Rows from block 7 of a small sound classifier, named by matrix and row number. Rows with one number belong to one neuron. Each number is 128 + 32 x the weight over its row's rms, rounded and kept within 0 to 255. All counts start at 0.
After each neuron's rows are labels from the 100 clips, of 14848, where the neuron reaches its largest size: "responds to" is what is common among them. Only what is clearly more common there than usual is listed. The data: acted Russian speech (Dusha).
# gate: MLP gate (model.blocks.7.mlp.gate.weight, 512x256), inputs 128-255
# fc1: MLP up (model.blocks.7.mlp.fc1.weight, 512x256), inputs 128-255
# fc2: MLP down (model.blocks.7.mlp.fc2.weight, 256x512, transposed), outputs 128-255

gate.352 [117  98 141 141 119 120 107  76 128  64 112 108  95 152 193 176 155  88 124 155  69 126 123  84 129 131  65  47  88 120  91  98  77  91 173 108  91 170 124  93 153 122  76 138 158 163 135  91 139 189 120 106 108 107 136 114 165 148  90  83 101 127 145 127 133  87 145 121 127  96 180 122 128 135 192  94  66  86 145  64  83 148  81 130 152 132  83 108 120  94  71 108 111 136 124 129 182 123 113 144 113 154 168 171  68 132 105 123 136 111 126 178 144 147 179 207 154 198  95 141 156 126 120 113 189 172 107 116]
fc1.352 [123 146 133 131 155 116 123 137 121 142  93 132 132  75 160 198  83 158  63 140  75 115 161  98 131 139  76  72 133 126  94  87 104 142  57 165 114 143  88 130 146 110 123 123 136 106  72 117 131  80 172  78 155 145 110 125  95 201  90  86 194 159 133 101 145 127 157 120 129 112 106 156 155  99 106  66 129 198  77 109 170 151 161 143  80 131 117  97 132 112  53 144 115 111 186 147 203 112 129 111 165 170 148 154 134  82  36  94 176  89 159 124 148 139 100 157 153 133 123 143 100 125 123 140 123 127 168 139]
fc2.352 [128 101 110 147 148 102 132 128  61 127 128 152 133 102 116 149 126 137 154 161 169 130 142 152  99  97 128 107 153  62 124 133  95 101 109 120  19 110 163 153 131  85 153 130 161 118 127 129  61 128 118 189 106 122 168 131  70  92 125 164  89  86 185  93 122 185 120 167 106 166 144 169  94 105 173 104 100 143 117 152 157 135 123 137  96 128 139 118  74  75 163 163 127  90 162 127 202 119 108 154  87 139 130 108 128 107 139 168 142 176 185 108  82 173 123 170 181 120 137  94 204  98 111 115 158 158 133 170]
responds to: emotion: positive

gate.314 [162  71 148 159 171 101 111 127 131  69 116  91 136  81 137 105 125 179  80  95 104 108 147 198 148  83  74 114  81 105 123 111 151 136 144 113 127 123 108 111 123 101 160  97 131 110 122 129 132 100 112 110 126 157 111 118  99 140 173 119 158 145  56 113 138 157 124 187 160  94 119 138 161 178 145 156 175 143 192 108 121 156 116 178 184 112  89 106 176  58 182  97 133 199  99 164 112 192  80 164  69  86 108 127 143 111 163 120 143 125 113 129 104  90  90 138  90  99 157 145 192 138 118 186  65 129 113 157]
fc1.314 [102 179 125 107  99 194 185 122 112 139 145 142 137 133  88  89 161  60 157 116 144 119 112 107 112 135 134 134 145  69 154  80 131 125 124 167 130 135 132 169 123 148 152  78  73  81 124 137 111 156 136 164  91 110 151 120 178 155 103 147 128 110 156 157 152  66  67 126 154 137 123  88  83 139 181 209 105 111 111 174  94 147  91 142 117 100 159 116  94 174 159 101 110 150 145  62 155 134 147  83 142 111 122 118 179 106 123 117 154 128  92 121 181 116  91  95 180 152 130  76  94 127 173 181 170 131 118  74]
fc2.314 [141 170 134 106 124  77 142 102 129 144 190 113 154 141 131 117 175 162 118 132 115 152 151 124 110 161 199 150 137 152 128 191 125 144 102 129 188 113 121 158  83 103 121 159 122 125 159  73 184 133 154 122 171 156  91  65 101  87 173 123 118 141 100 161 103 199 109 148  82 102 156 171 107 152  75 224 113 132 115 105 195 164 135 171  91 155 127 116 127 180 190 143 139 158 110 140 139 131 168 101 132 156 187 117 163 127 116  97 180  94 159 142 121 160 143 150  61 182  95 131 128 123  98  54 165 155 107 176]
responds to: emotion: positive

gate.5 [105 147 145 112 126 101 121 177 111 136  64  84 133 178  88 145 111 107 159 140 122 151 129 143 165 177 116 155 137 103 185 122 163 167 131 107 136 159 135 127 124 133  86 156  83 140 129  72 177 162 146 137 222 109 138 115 158 182 108 117 113 100  93 153 133 162 145 132 104  98 137 191 161 153  96 112 152 114 104  84 111  75 179 119 140 108 100  43 120 174  88 114 153 119 142 172 152  94 131 106 117 119 116 165  90 112  75 194  96  88 124 131 135 130 107 143 139  88 160 113 159 111 141 160 118 159 166 155]
fc1.5 [100 124 117 107  91 165 136 198 160 102 167 112 160 144  99 183 136 121 170 184  99  94  65 100 141 119 116 110 104  85 183 154 134 141 178 109  95 112 178  79 129 184 125 124 148 154 120 118 141 202  93 114 177 140 119 166 144 109 133 137 129  85 139 117 106 168 117 114 153 111  95 175 146 113  73 163 121 176 162  46 130 125 121 139 146 133  97  96 164 115 106  98 117 133 151 167 159 123  93  61 114 170 188 122 134  77 127 147 108  62  82 137 105 186 181 132 144  86 147 112 178 131 190 112 149  81 147 123]
fc2.5 [146  96  63 157  66 140 136 177 109 131 168 113 108 160 122 155 162 121 207 116 177 107 129  99 120  90 101 158 116 140 186 131  35  99 134 128 135 167  91 135  69 143  97 106 165 128  53 200 144 111 132 164  91 122 131 179 147 112 135 106  91 176 112 199 208 161 119 102 162  95 148  94 143 131 103 143  82 171 153 133 131 161 150 113 181 145 164  80 126  78 151 130 151  99  63 128 138 107 141 151 145 115 124 107 108 139 125 120 131  57 168 102 174 131 156 135 140  78  81 159 144 185 130 151  91 129 198 135]
responds to: emotion: sad

gate.308 [118 159 166  79 183 115 112 143 159 120 119 202 124  54 142 113 103 144 151  94 122 134 149 101 109 120 156  95 122 108 134 107  74 108 106  88  99 166 142 108  86 134  60 101 148 182  92  78 112 137 136 153 147 183 124 164 100 129  88 132 172 123 142 142 155 119 143 125 101  98 143 134 136  98 103 169 125  92 204 152 182 139 112 152 156 113 120 115 129 102 125 137 148 153 161 160 143 123 108 118 181  71 115 125 142 134  82 118 175 136 153 141  89 113 129 117 108 152 166 139 136 132 171  86 130 187 141  92]
fc1.308 [ 95  42 123 216  82 127 177 105 148 143 140 101 130 146  83 172 125 124  85 145 105 180 136 156 160  90 211 151 177 102 114 144 142 110 162 138 168 118  87 124 131 132  93 114 125 130 140 112 101 110 119  96 107 101  78 147 127 136  94 117 143 118 154 126 110 132 103  70 129 141 132 154 140 182  78 148 159 133 114 144 108 103 146 149  99 142 160 178 147 117 155 152 131  85 164 137 175  85 141 134 125 165 158 150 116 108 115 140 125 136 146  91 161 103 105  45  82 133  66 119 159 140 138 123  57  58 168 122]
fc2.308 [121 145 141 111 140 106 188 143 168 191 126 150 107 102 155 115 137 126  84  96 144 128  90 140 181 141 143 144 199 159 134 159 101 113 138  89 148  88 116 134 183  43 134 100  69 109 176 133 136 125 159 109 161 138 172 146 106 152 101 114 147 149 121 158 158 136 155 112 107 150  97 102 202 193 115 131 135 119 120  36 120 117 125 159  77 139 118 146 119 126 139 162 122 188 112 139 112 117 102 152 131  65 116 131 143 171 148 143 148 123  96 174 120 143 106 213 170  77 145 158 121 116 106 141 150 136 157 131]
responds to: emotion: positive

gate.40 [111 147  63  98 117 118  35 139  85 168  99 200 108 131 130 139 133 152  94 138 106  96  81 107 181 156  71  75 120  90 126 175 164  77 144  44 111 155 159 130 105 173 132 108 109 113 154 125 174 147 148 114  51 135 135  91 109 158 107 115  80 133 147 107 104 203 120 169  90 144 130 165  99 184 116 104 168 165 137 105 197 100 147 161 132 125 130 104 182 151 152 150 114 134 171  96  83 131 159  92  95 111  58  67 101 146  76 136 121 128 150 148  89 125 147 126 200  58 162  91 156 123 148  81 132 135 140 105]
fc1.40 [ 84 116 161 141 156 146 111 138 205 112 138 108 171 166 112 137 110  90 135 107 116  70 169 111  89  83 229 107 147 176 119  50 171 130 123 124  91 152 106  98 187 110 124 121 148  96 175 159 137 106 181 121 156 137 117  97 163  57 141 148 139  92 103  91  98 130 114  93 120 109 182 132  92  96 148 103  87 112 170 126 114 110 184 102 159 140 150 158 142 158 128  99 155 112 168  87 189  95 154 151 112 173 181 140 132 154 144  73 196 107 123 115 120  99 108 123 159  93 131 138 119 169 155 155 121 127 142 173]
fc2.40 [113 151 116  61 122 153 106 148 114 109 146  86 103 109 168  97  87  86 149 135 151 159 115 185 109 114 134 100 119 106  92 125  96 105 131 128 160  97  85  94 123  46 182 141 129 116 152 114 161 174 169 112 115 131 212 139 119 122 168 150 120  54 106 148 114 113 165 115 158 174 135  91 157  77 130 158  88 123 140 127 121 187 135 180 137 146 119 108  77 160 110 137 104 186 109 106 123 117 115 154 149 138 144 168 190 169 141 161  85 158 138  83 151 173  56 150 111 174 133 189 144 107 143 141 117  81  67 172]
responds to: emotion: angry

gate.408 [130  80 140 123 110 115 189 170 142 144 120  71 112 158 111 155 163 122 155 137 113 136 116  96 138 132 138 114 150 172 143 155 178 119 158  84  80 113 138 165 138 121  99  58  87  91 165  59 166 119 136 155 161  99 126 119 158 130  91 111 139 115 107  78 136 174 118 156  77  89 115 143 140 134 123  83 128 159  97 176 140 183  90 145 106 142 205 112 101 142 117 112  57 175 164 133 120 133  79 142 125 139 105 172 182 124  90  56  78 146 139 104 126 148 135 124 139 163  95 136  93 207 141 106 143 146 132 128]
fc1.408 [148 133 142 100 176 129 148 170 109 108 144  83 147 133  94 139 142 142 179 138  94 176 143 114  98 107 125 111 162  89  61 160  76 122 119 105  76  95 126 169 144 153 159  63 112 147 173 140 110 115 127 156  77  92 118 164 146 146  86 105 111  99 100 106 146 172 158 150 119 111  89 170 124  90 164 160 117 134 128 198 123 158 112 181 142 137 188 101 134 157 171 112 138 212 124 150 155 174 128 135 131 141 123 144 100 166 121 137  93  75 162 151 124 145 102 106 141 139 149 143 162 170 168 160 151 147 154  64]
fc2.408 [122 148 152 168 122 162 112  58 153 170 146 122 108 118 163  95 144  83 133 133 191  99  79 154  67 145 151 194 193 148  84 148 132 139 192 164 145 154  69 129 132  68 138 185  86  79 153 114 110 150 101  83 170 132 143 148 145 147 129 145 110 156 146 123 161 132 158 108 165 108 157 105  90  77 159 129 127 201  78 148 141 192 158 186 151 144 163 118  83 151 102 156 135 124 136 139 141 136 127 144  92 137  95 145 139 114 125 122 101 126 154  97 186 116 139 169 101  47  88 128 117 105  95 164 145 160  92 177]
responds to: emotion: angry

gate.506 [ 80 128  86 157 121 141 173 117 132  85 135 138 164 111 133 122 162  94 158 133 192 163 166 106 108 150  64 165 115 135 137 168 166 138 104 109 141  51 111  93 119 132 147 120 144  61  77 111  80  80 151 100 177 109 138 137 176 188 114 183 161 128 167 125 150  92 180 139 175 148 104  90 140 103 127 132 123 139 124  94 138 116 166 222 117 120 128  64 109  86 141 139 145 180 103 102 140 155 129 141 102 194  92 110 108 160 162 108 140  86  86 115 137 118  88 125  99  80 109 163 136 136 179  85 113 174 135  87]
fc1.506 [132  47 150 157 136 121 159  89 154 187 165  64 118 171 155 169 158 171  95 110  83 123  96  94 140 129 136 148 122 159 152 100 128 156 137 115 136 149 138  75 127 138 120 183 121 142 130 167 182  61 145 129  79 184 116  92 143  80 159 139  85 106 133 135 126 137  89  89 167 125 146 107 137 134  90 131  95 146  84 117 106 144 107  98 175 137 177 132 149 129 164 116 167  94 125 177  51 106 155 101  88  52  61  99 104 158 172 141 158 142 153 111 107 140 148  86 117 137 111 101 124 160 121 179 150 136  73 126]
fc2.506 [144  85  97  81  82 137 122  95 177 135 110 133  98 131 105 101 190 114 139 134 153  83 102  80 177 158 132 129  84 161 118  72 114  93  56 175  97 155 152 101 158 129 112 119  92 111 161 165 152 101 145 143 106  93 104 123 156 180  84 155 123 130 152 158 130 169 119 144 211 124 133 142 133 194 132  74 124 148 172 128 141 152 160 120 107 113 142 178 129 112 139 144 140 138 129  64 130 128 152 107 108 149 155 104 148 154 134 165 163 114  63 124 106 171  83 194 132 109 135 180 131 153 170 142  70  73 135 130]
responds to: emotion: positive

gate.88 [113 172  86 163 128 134 114 148 138 122 137  79  89  94 135 138 152 112 156  90 156 169 158 132 151 118 126 164 219  65 154 178 174 134 203 132 139  92  96 140 189 119 144  97 132 149  99 107 113 182 152 125 142 140 132 125 113  61 169 150 121  65 151 121  88 128  96 128 151 145 173 147 175 162  69 126 140 118 143 157  92 145  80 113 126 144 136  59 170 113 117 126 108 144 109 164 122 132 134 131 110 153  55 168 134 110 110 128 129 130  76  52  45 143 107 114 147 134 118 164  79 175 158 200 176  69  50 190]
fc1.88 [117 146 129 104 115 104 107 131 204 145  84  92  89 156 113 143  83 139 131 147 101 164 128 113  81  54 164 102  95 113  89 121  96 137 148 145  99 158  72 143  89  88 120 122 121 139  98 186 156  98 124 151 118 125 102 156 146 140 154 121  99 134 141 149  62 164 143  97 102 215 145  94 123 108 196  96 167  65 101 110 105 116  67 115 159 183 102 175 137 153 114 161 172  87 120  92 106 117 183 117 147 110 205 177 117 138  84  49 122 181 181 144 122 155 115 164 156 194 140 180 133 147 123 113 109 156 147 111]
fc2.88 [ 97 128 126 128  90 136 151 157 150  64  84 152 148 198 185 157 107 130 113  89 131  53 101 153  72 138 209 169 117 175 136 121 134 163 160 151  75 120  96 132 135 153 110 144 144 151 168 141 130 123  94  47 134 150  79 141  72 142 129 120 125 169 180 144 155 116 122  78 126 144  54 112  88  97 129 134 116 147  77 118 117 117 145 119 112 108 143 137 210 119  98 123 143 178 122 154 138 115 192  96 102 163 164 119  94 161 206 101 176 169 183 160 184 187  50 141 133  85 153  68 168 123 137 143 122 141 140 122]
responds to: emotion: neutral

gate.165 [149 178 151 153 122 152 187  85 100 112 113 130  99 108 152 150 116 133 107 131 121 127 148  96  84  95  93 100  84 138 160 190 128 147 119 119 116 138 136 121  96 116  84 178 157 104 138 185 144 122 112 153 120 101 119 156 106  90  93 103 209 189 165 150 192 172 143 117 114 137 111 177 105 138 131  88 101 128 134  79 186 182 175 105 155 175 166  94 140  87 210 113 180 140 148 136 115 140 102 132 166 137  91 167 129 208 190 125 119  98 151 146 171  90 138  76 123 139 110 158 121 101 181 107 143 242 151  99]
fc1.165 [174 122 111 125 109 144  56 164 138 178  85 113 119 104 198 141 136 152 100  96 161 107 156  91 122 140 125  82 133 121 174  97 124 109 127 146 103 127 117  94  55 127 192  95 157 101 174 148 115 101  59 151 161 114 131  97  73 105 109 126 145  90 141  98 136 145 114 101 180 100 139 139 113 144  83 103 133 191 102 131 102 165 136 118 100 169 109 165 160  33  68 132  81 139  96 131 147 121 102 147 128 120 123 119  83 144 189 106 140  95 167 125 118 124 210  83 140 114 176 136 120 150 115 148 193 100 121  87]
fc2.165 [133 142 110  63  76 170 110 121 178  88 114 178 161 117 176 103 111  75 156 153 149 120 156 119 131  99 172 146 120 106 110  95 162  84 171 118 140 119 109 160  82 146 146 191  83  93 153 134 141 123 124 115 102 161 121  73 116 179 134  93 169 133 118 171 101 117 100 102 122 132 129  96  74 128 142 121 160 115 122 148 143 143  90 138 126  51 136 171 173 201  91  58  52 155  97  97  96 132 166 137  97 148  94 169 128 128 148 110 113 135  35 136 164 163 114 118  73  99 155 127 172 145 148 138  66 101  67 138]
responds to: emotion: angry

gate.446 [128 152 104 173 144 120 110 114 148 152 104  91  52 190 101 139 108 142 186 156 115 112 100 114  40 110  93 128 142 111 107 126  99 165 113 123 152 167 146 159  97 154 168  89  89 177 149 141 139  96  79 139  71  99 101  76 144 161 101 157 105 112 102 107 115 143 117 142  78 100 148 129 119  98 113 122  86 101 186 145 117 155  82  86 218 160 152 127 140 119  99 124 130 118 137 124  74 126 101 116  99  94 123 134 195 121 165 129  80  98 115 168 107 134 115 144  97 113  95  76 115  99 146 154 122 108  93 139]
fc1.446 [107 156 180 123 118  84 129 115  59 135 192 116 160 156 111  97 212 164 193  93  92 140 195 121 178 132 147 100 146  95 115 100 174 155 171 105  84  68 106 145 125 146 149  90  58 118 140 105 122  96  65 152 107 150  99 167 138 156 137  96  96 119 141  76 142 176 165  63 126 115 140  66 109  99 172 140 153  83 121 124 158  82 115 136 131 161 135 116  60 154 129 130 147 165 104 123 176 132 135 172 110 139 155 157 150 168  66 176 153  96 177 184  95 117 125  90 147  89 108 189 150 142 174 126 147 118 127 133]
fc2.446 [121 115 117 115 123 120 136 142  83 168 133 145 157  91 130 133  95 161 115 106  92 159 116 138 137 147 117 106  86 173 164 141 114  70 150 116 160 124 163  97 103 144 127 118 102 112 163 118 146 103 161 145 108 131 153 151 128 138 145 152 123  81  79 105 134 183 131 176  78 163 110  77 145 128 152 132 175 175 150 104  74  64 116  91  91 145 100 165 171 113  74  66 148 193 155  96 147  99  72 108  92 174 199  80 123 125 112 139 173 141  78 199 155 189  80 160  62 120 143 124 132 153 117 139 160 169 123 137]
responds to: emotion: neutral

gate.294 [128 154 119 149 133 108 101  76 167 166 175  82 173 151 140 140 170 139 164 112 107 156 149 125 135 106  96  59 138 141 138  96 158 130 154 131 141  73  92 105 158 141 154 177 136 179  96 188 114 117 180 115 124 121  84 164 204 100 172 145  83 103 119 145 105 135  97 119 146  88 135 157  71 152 117 118 166 144 143 156  88 127 164  94 128 133 144 195 110 171 131 171 107 109 197 173 147  72 146  74 158 124 134 101  85 123 129 164 187  77 119 175 111 206  94 167  92 186 158  44 104 133  63 112 127 121 128 136]
fc1.294 [106 141  98  90 148 114 120 148 184  94 109 145 162 122  91 156  92 103  60  69 126 141 134  88 141 170  97 112 153  50  91 138  68  91  85 130  78 129  67 120  75 121 123 132  98 130 132 143 158 136  68 139 112  73 161 143  90 138 132 154 150 114  98 144 189  94 133 206 134 170 200 105 127 142 116 118 137  94 139 105 119 124 168 136 168 116 123 185 144 102 159  80 155 180 107 139  94 188 144 146 148 149 133 135 165 181 156 108  93 175 177 109 180 123 113  85 159 117 113 124  95  95 148 136  98  64 128 157]
fc2.294 [ 66 138 127 109 131  87 149 143 117 139 141 101 146 160  89 105 161 186 186 153 137 117 128 164 119 107 101 181 174 187 131 137  96 116 171  79 122 147 104 113 126 238 134 188 191 127 131 127 148 186 152  91 129 122 134  80 102 138 124 111 232 111 126 124  95 180 143 101  88 101 121 102  88 174 132 120 145 124  41 128 140 151  96 124 147 134 149 141 195  80  66 119 139 164 183 150 124 156  86  92 115 110 118 133  78 158  89 125 120 134 174  86 167 149  99 167 178 133  98 101 140 107 111 107  83 139 139 116]
responds to: emotion: neutral

gate.371 [152  82  92 114 149 153  59 169 147 117  46 188 126 175  83 158 129  86  59 160 149  78 133 126 180 141  95  90 130 124  97  94 140 154 158 121 145  99 185 111 134 126  81 119 129 101 104 128  68 126 102 123 149  80  96  92 132 104 184 149 143 119 175  89 148  55 117 105  49 134 172  96 146 192 148  99 141 152 100 133 114 146 189 105 155 124 140  93 100 113 164 103 102 152 165 115 122 147 121 100 137 132 129 175 123 111 161 201 124 125 154 133 131 138 110  98 132 117 141 119 124 109 133 164 147  84 130 148]
fc1.371 [ 75 158  67 131 102 107  98 150 104 162 108  60 118 142 128 132  97  88 119 111 138 121 143 160 136 124 154 109 171 140 111 130 111 147 161 156 102  90 144 158  93 110 124 143 113  96 106 110 129 130 186  57 152 102 154 141 123 194 147  45 132 169 130 152 113 169 135 153 140  81 147  96 133 127 124 113 114 116  95 146 168  87  74 107 139 126 119 128 126 151 131 141 123 109  61 155 126 100  88  99 141 123 124 141 115 187 149  69 102 131 142 128  95 159 112 146  96 161  76 104  75 101 122  81  78 115 142 154]
fc2.371 [151  78  88 183  94  91 192 134 198  73 143 149 138 184 136 119 146  94 120 129 139  86 191 148 143 110 104 132 155 170 107 130 144 111  85 140 146  95  79 156 118 121 121 185 140  89  82 134 180  95 162 139 161 138 137 118 127 167 156 152 117 125  98 140 114 124 118  99 206 166  84 129 132  87 158 131 154 140 179 155 134 155 162  96 132 139 165 157 118 137 112  68 147 132 112 141 199 112 140 135 114  72 145 142 132 134  89 109 137 164 101 126  72  84  84  96 144 124 121 115  36 117 148 140  88 174 117  99]
responds to: emotion: angry

gate.49 [129 101 123 143  74 102 184  92 104 157  95 120 145 117 132 165 144 108 115 117 121 129 133 159 180 155  95 136 101  91 127 149 109 127 120 147 116 179 105 162 126 119  84 118 105 144 142  90 166 122 114 156 138 121 116 194 130  99 157 143 112 125 163  72 168 101  86 148 135 132 103 111 146 103 115  77  83 157 138 119 136 136 165 158 112 110 122 106 123  92 143  94 127 145 141 119 131 152 151 142 104 132 136 116 127 119  96 134 111 156 139 222 127 151 149  88 141 142 175 120  64 147 200 114  92 152 135 190]
fc1.49 [113 179 149 143 145 118  36 106 139 141 130  74 121 193  97 100 138 113  75 139 140 142 120  94 111 159 145  92  92 177 128 171 160 138 111 129 143  96 119  90 168 156 122  93 153 174 103 140 101 135 104 120 149 126 129 106 186 122  63 161 104 140 162 109 168  90  99 123  88  94 122  81 136 193  74 150 145  85 164  92 191 108 178 124 152  96 122 220 139 137 144  80 129 143 162 167 111 181 153 107 143 154 115 112 136 107 158  88 122 117 136  43 122 167 102 171 163 122 122 146 160  85  97 128 167  99  93 186]
fc2.49 [ 95 164 145 128  81 146  69 121 186 122 150 135 177 140 162 150 135 129  52  80 172  52 143  98 133 140 148 155 134  98 169 131 198 130 149  75 180 154 182 138  76 109 101 106 185 149 103 109 108 186 121 102 177 117 131 144 112  76 139 128  65 116 182 145 132 189 218 131 101 104 126 206 128  96 104 138 138 183 112 180 136 108  65 147 141 137  84 157 113 147 127 115 115 119 128 150  61 108 101 122 135  99 105 150 124 112 168 153 111 140 106 119 120 134 127 153 171 159 115 173  73 124 131 107 153 175 134 161]
responds to: emotion: angry

gate.67 [144 109 166 152 163 117 148  71 140 188 142 159 174 170 124 116 123 183 141 103 127 198 110 206 137 132 158 139  84  95  90  99 121 112 116 175 109 174 119 134 177 138 124 194 144 157  87 159 137 130 110 114  95 124 135  93 121 121  99  97 152 199 153 150 116 133 110 153 110 200 133 141 122 148  79 156  93 131 119 174 147 192 139 137 135  93 109  81  89 101 112 150 122 165 133 109 143 120 111 153  81 132 127 175  93 114 174 122 125  88 193 124 115 190 112  93  67 161 151 128 140 112 161 186 122 170 107  98]
fc1.67 [161 105 104 181 183 145 130  83  88 113  75 112  90 142 118 147 155 190 154 146 127 191  55 142  80  91 101 119 178 126 193 102 132  88 153 125 146 122 147 144 126 142 107  70 108 157 163 122 153 117  64  98  85 135 114 157  96 176  73 166 177 118  58 125 129 160  80 187 164 178 160 184 167  94  97 121 160 129 159 154 158 143  51 115  70 126 149 110 157  86 111 150 107 111 124 119 132 157 174 138 132 103 184 107 133  91 140 121 141 127 119  86 142 121 124 142  97 114 161 179 123 180  89 122 110 123 143  75]
fc2.67 [118 222 103  81  97 108 101 160  77 104 135 110 181 150 131  95  99 138 156 139 117 100 188  84 116 117 167  85  90 112  98 156 138 160  87 122 164 143  90 185 109 130 117 144 161 151 117 105 150 128  92 148 132 146 151 187 136 105 111 133 112 160 159 128 132  98  62 134 155 150 105 115 115  93 159 162 102 121  91 141 127  92 120 231 127 166  95 160 120 145 135 129 126 158 129 134 144 114 113 113 104 161  83 135 226 124  93 135 114  97 106 100 114 108 150 176 101 117  89 106  66 154 116 117 127 202 122 115]
responds to: emotion: angry

gate.304 [ 89  67 199 153 184 117 138 115 170 121 147 215 125  92 126 179  76 104 100 152 138 117  64 140 117 173  98 210 137 129 119 114  85 142 153 130  99 138  81 129  95 148 162 169 143 155  91  86 144  62 128 150 176  73 193  97 101  96 105 125 118 131  99 129  83 120 118 130 177  85  97 131 130  67  58 175  93 106  54 117  50 140 154 144 116 115  93 145 168 110 147 121 144 157 121 103 130 142 121  75 115 208 144  88 102 127 115  91 134 128 151 157  97 176 129 136 167 137 153 187 157  81 158 100 119 132 122 155]
fc1.304 [143 176  51 126 138 157 145 127 146 136 151 118  82 167 106 114 159 169  92 132 142 129 112 143 201 177 165 145 139 167 117 145 112 147 136 142 143 151 105 195 184 118 149 112 121 136  70 161 138 140  86 129  40 161 127 132 136 101 136 101  88 169 165 169 131 134 180 111  90 115 214 169 108 121 128 166 121 123 129 125 131 127 136 122 172 130 128  91 103 113 133 177 168 131 152 143  87 131 141 123  92  75  67 104 187  58  50 144 132  89 135 113 116 107 158 135 116 117  98  89  89 104  85 138 141 198 103 114]
fc2.304 [105 145 180 176 174 164 150 102 109 126 109 131 164  89 114  95 139 101 133 112 114 104  66 153 123 108 179 133 129 147 190 106 176 168 157 131  75 173  95  96  80 159 133 138 165 173 139  82 156 178  83 135 168 120 149 139  72  99 174  98 157 185 104 135  85 201 114  68 143 171 122 101 116  93 141 127 109 131 105 158 126 132 143 100 118 146 152 100 170 104 113 125 134 116 146 114 119  83  72  81 119 150 139  78 163 169  68  96 107 152  98 122 113  77 104 170 178 118 165 103 126 151 114  81 103 138 119  85]
responds to: emotion: sad

gate.217 [177 141 101 111 117 136  84 126 107 166 102 103 162 142 123 149 130 102 152  84 109 126 148 111 118 134 122 173 148 166 121 172 154 131  91 144 145 111 171 150  96 165 140 176  98  86 146   8 131 107 152 122 104 114 162  81 153 175 116 152  82 121 146 115 105 102 126 122 108 104 107 107 121  35 164 140 117  73 185 110 144 153  75 124 208 130 107 169 137 137 120 162 128 159 128 133 178 173 161 125 122 106 138 159 155  72 133 102 179 134  91 145 151 175 112  92 161  75 148 152 118 172 122 175 123 185 113 128]
fc1.217 [ 85 173 112 182 149 102 136 157 164 165 128  94 180 148 164 109 162 190  94  77 122 153 129 108 127 108 156 151  96 131 152 128 150 110  84  73  86 144 152 148 122 135 127 137 124 115 156 103 143  91 125 136 150 120 169 139 120  94 119  67 143 110  88 101 141 126 112 126 104 123 143 101 122 102  93 132 153 101 173 146 171 142 114  74 138 148  88  56  69 108 106 152 122 133 111 147 103  64 172 182 113 153 121 153 126 156 169 121 140 119 130 170 128 165 135 127 101  83 113 128 120 130  52 148 159 152 115 109]
fc2.217 [189  96  91  79 117 183 206  99 126 133 167  78 160 102 137 121 115 157  90 166 150 168  80 143 167 111 157 159 141 114 109  94 143 118  85 101 124 105 157 126 145 104 171 115 120 103 169 103 119  85 168 109 164  94 132  88 104 133 194 198 125 102 104 115  88 106 159 114 143 137 170 148 175 132 154 134  85  98  90 135 116 149 118 179 163  87  83 154 113 140 105  93 131  70 159 133 135 199 156 142 164 109 178 115 114 131  77 135 114  71  99  96 122 150 106 113 137 132 111 188 122 162 129 140 202  97 130 118]
responds to: emotion: neutral

gate.290 [135 160 154 139 179 127 104 118 107 124 202  85  89 128 109 129 114 139 130 181 131 171 125 171 133 119  88 159 148  67 124 116 117  85 162 143 118 143 179 122  94 132 149 119 131 126 150  99 122 138  92 173 123 125 147 141 163 157  82 136 136 166 147 135  94 164 105  81 200  92  87 103 133  47 149 126 158 112 149 128  92 123 117 161  97 166 189 144 172 115  77  81 142 114 181 111 134 177 130 148  70 152 102 115 131 153 199 100 117 116 101 137 123 164 132 202 170 104 145  77  80 126  78 134 128  97 136 138]
fc1.290 [ 85 129  76  79 110 167 123 111 222  78 122 138 117 169 124 109 126  89  76 118 127 142 160 123 125 140 150 101 115 161 130 127  81 120 107 165 178 209 174 135 102  49 157 128 112  84 122 138  74 102  97  69 145 110 137 147 102 110 116 115 101 174 118 147 175 165 104 129 128 142 172 172 163 132 129 121 178 155  57 108 131 164 131  58  93  82  75 177 112 117  92 147 132 142 119 117  96  81 112 149 160 115 127 131 130 155  77 143 154 147  97 104  98  81 148 154 125 130 103 210 145  86 152 173  82 158  97  99]
fc2.290 [153  92 112 142 143  91 175  76  91 147 157 100 104  44 104 154 178 137 180 143 136 110 168 122  81 132 155 166 108  82  94 174 157  66 110 126 116 158 189  62  59 145 119 137 181 183 133 116 128 114 164 160 181 120 167  87 177 125 155 121 106 184 155 125 186 126 144 117 100 123  86 130 180 129 104 166 114 161 135 139 154 144 212 140 140 100  87 151 132 100  99 141 122 139 128 119 119 111 190 163 129 152 133 132  94 120 108 170 156 144 136 141 110  94 168 102 154 194 139 143 153 130 125  88 164 122 135  97]
responds to: emotion: neutral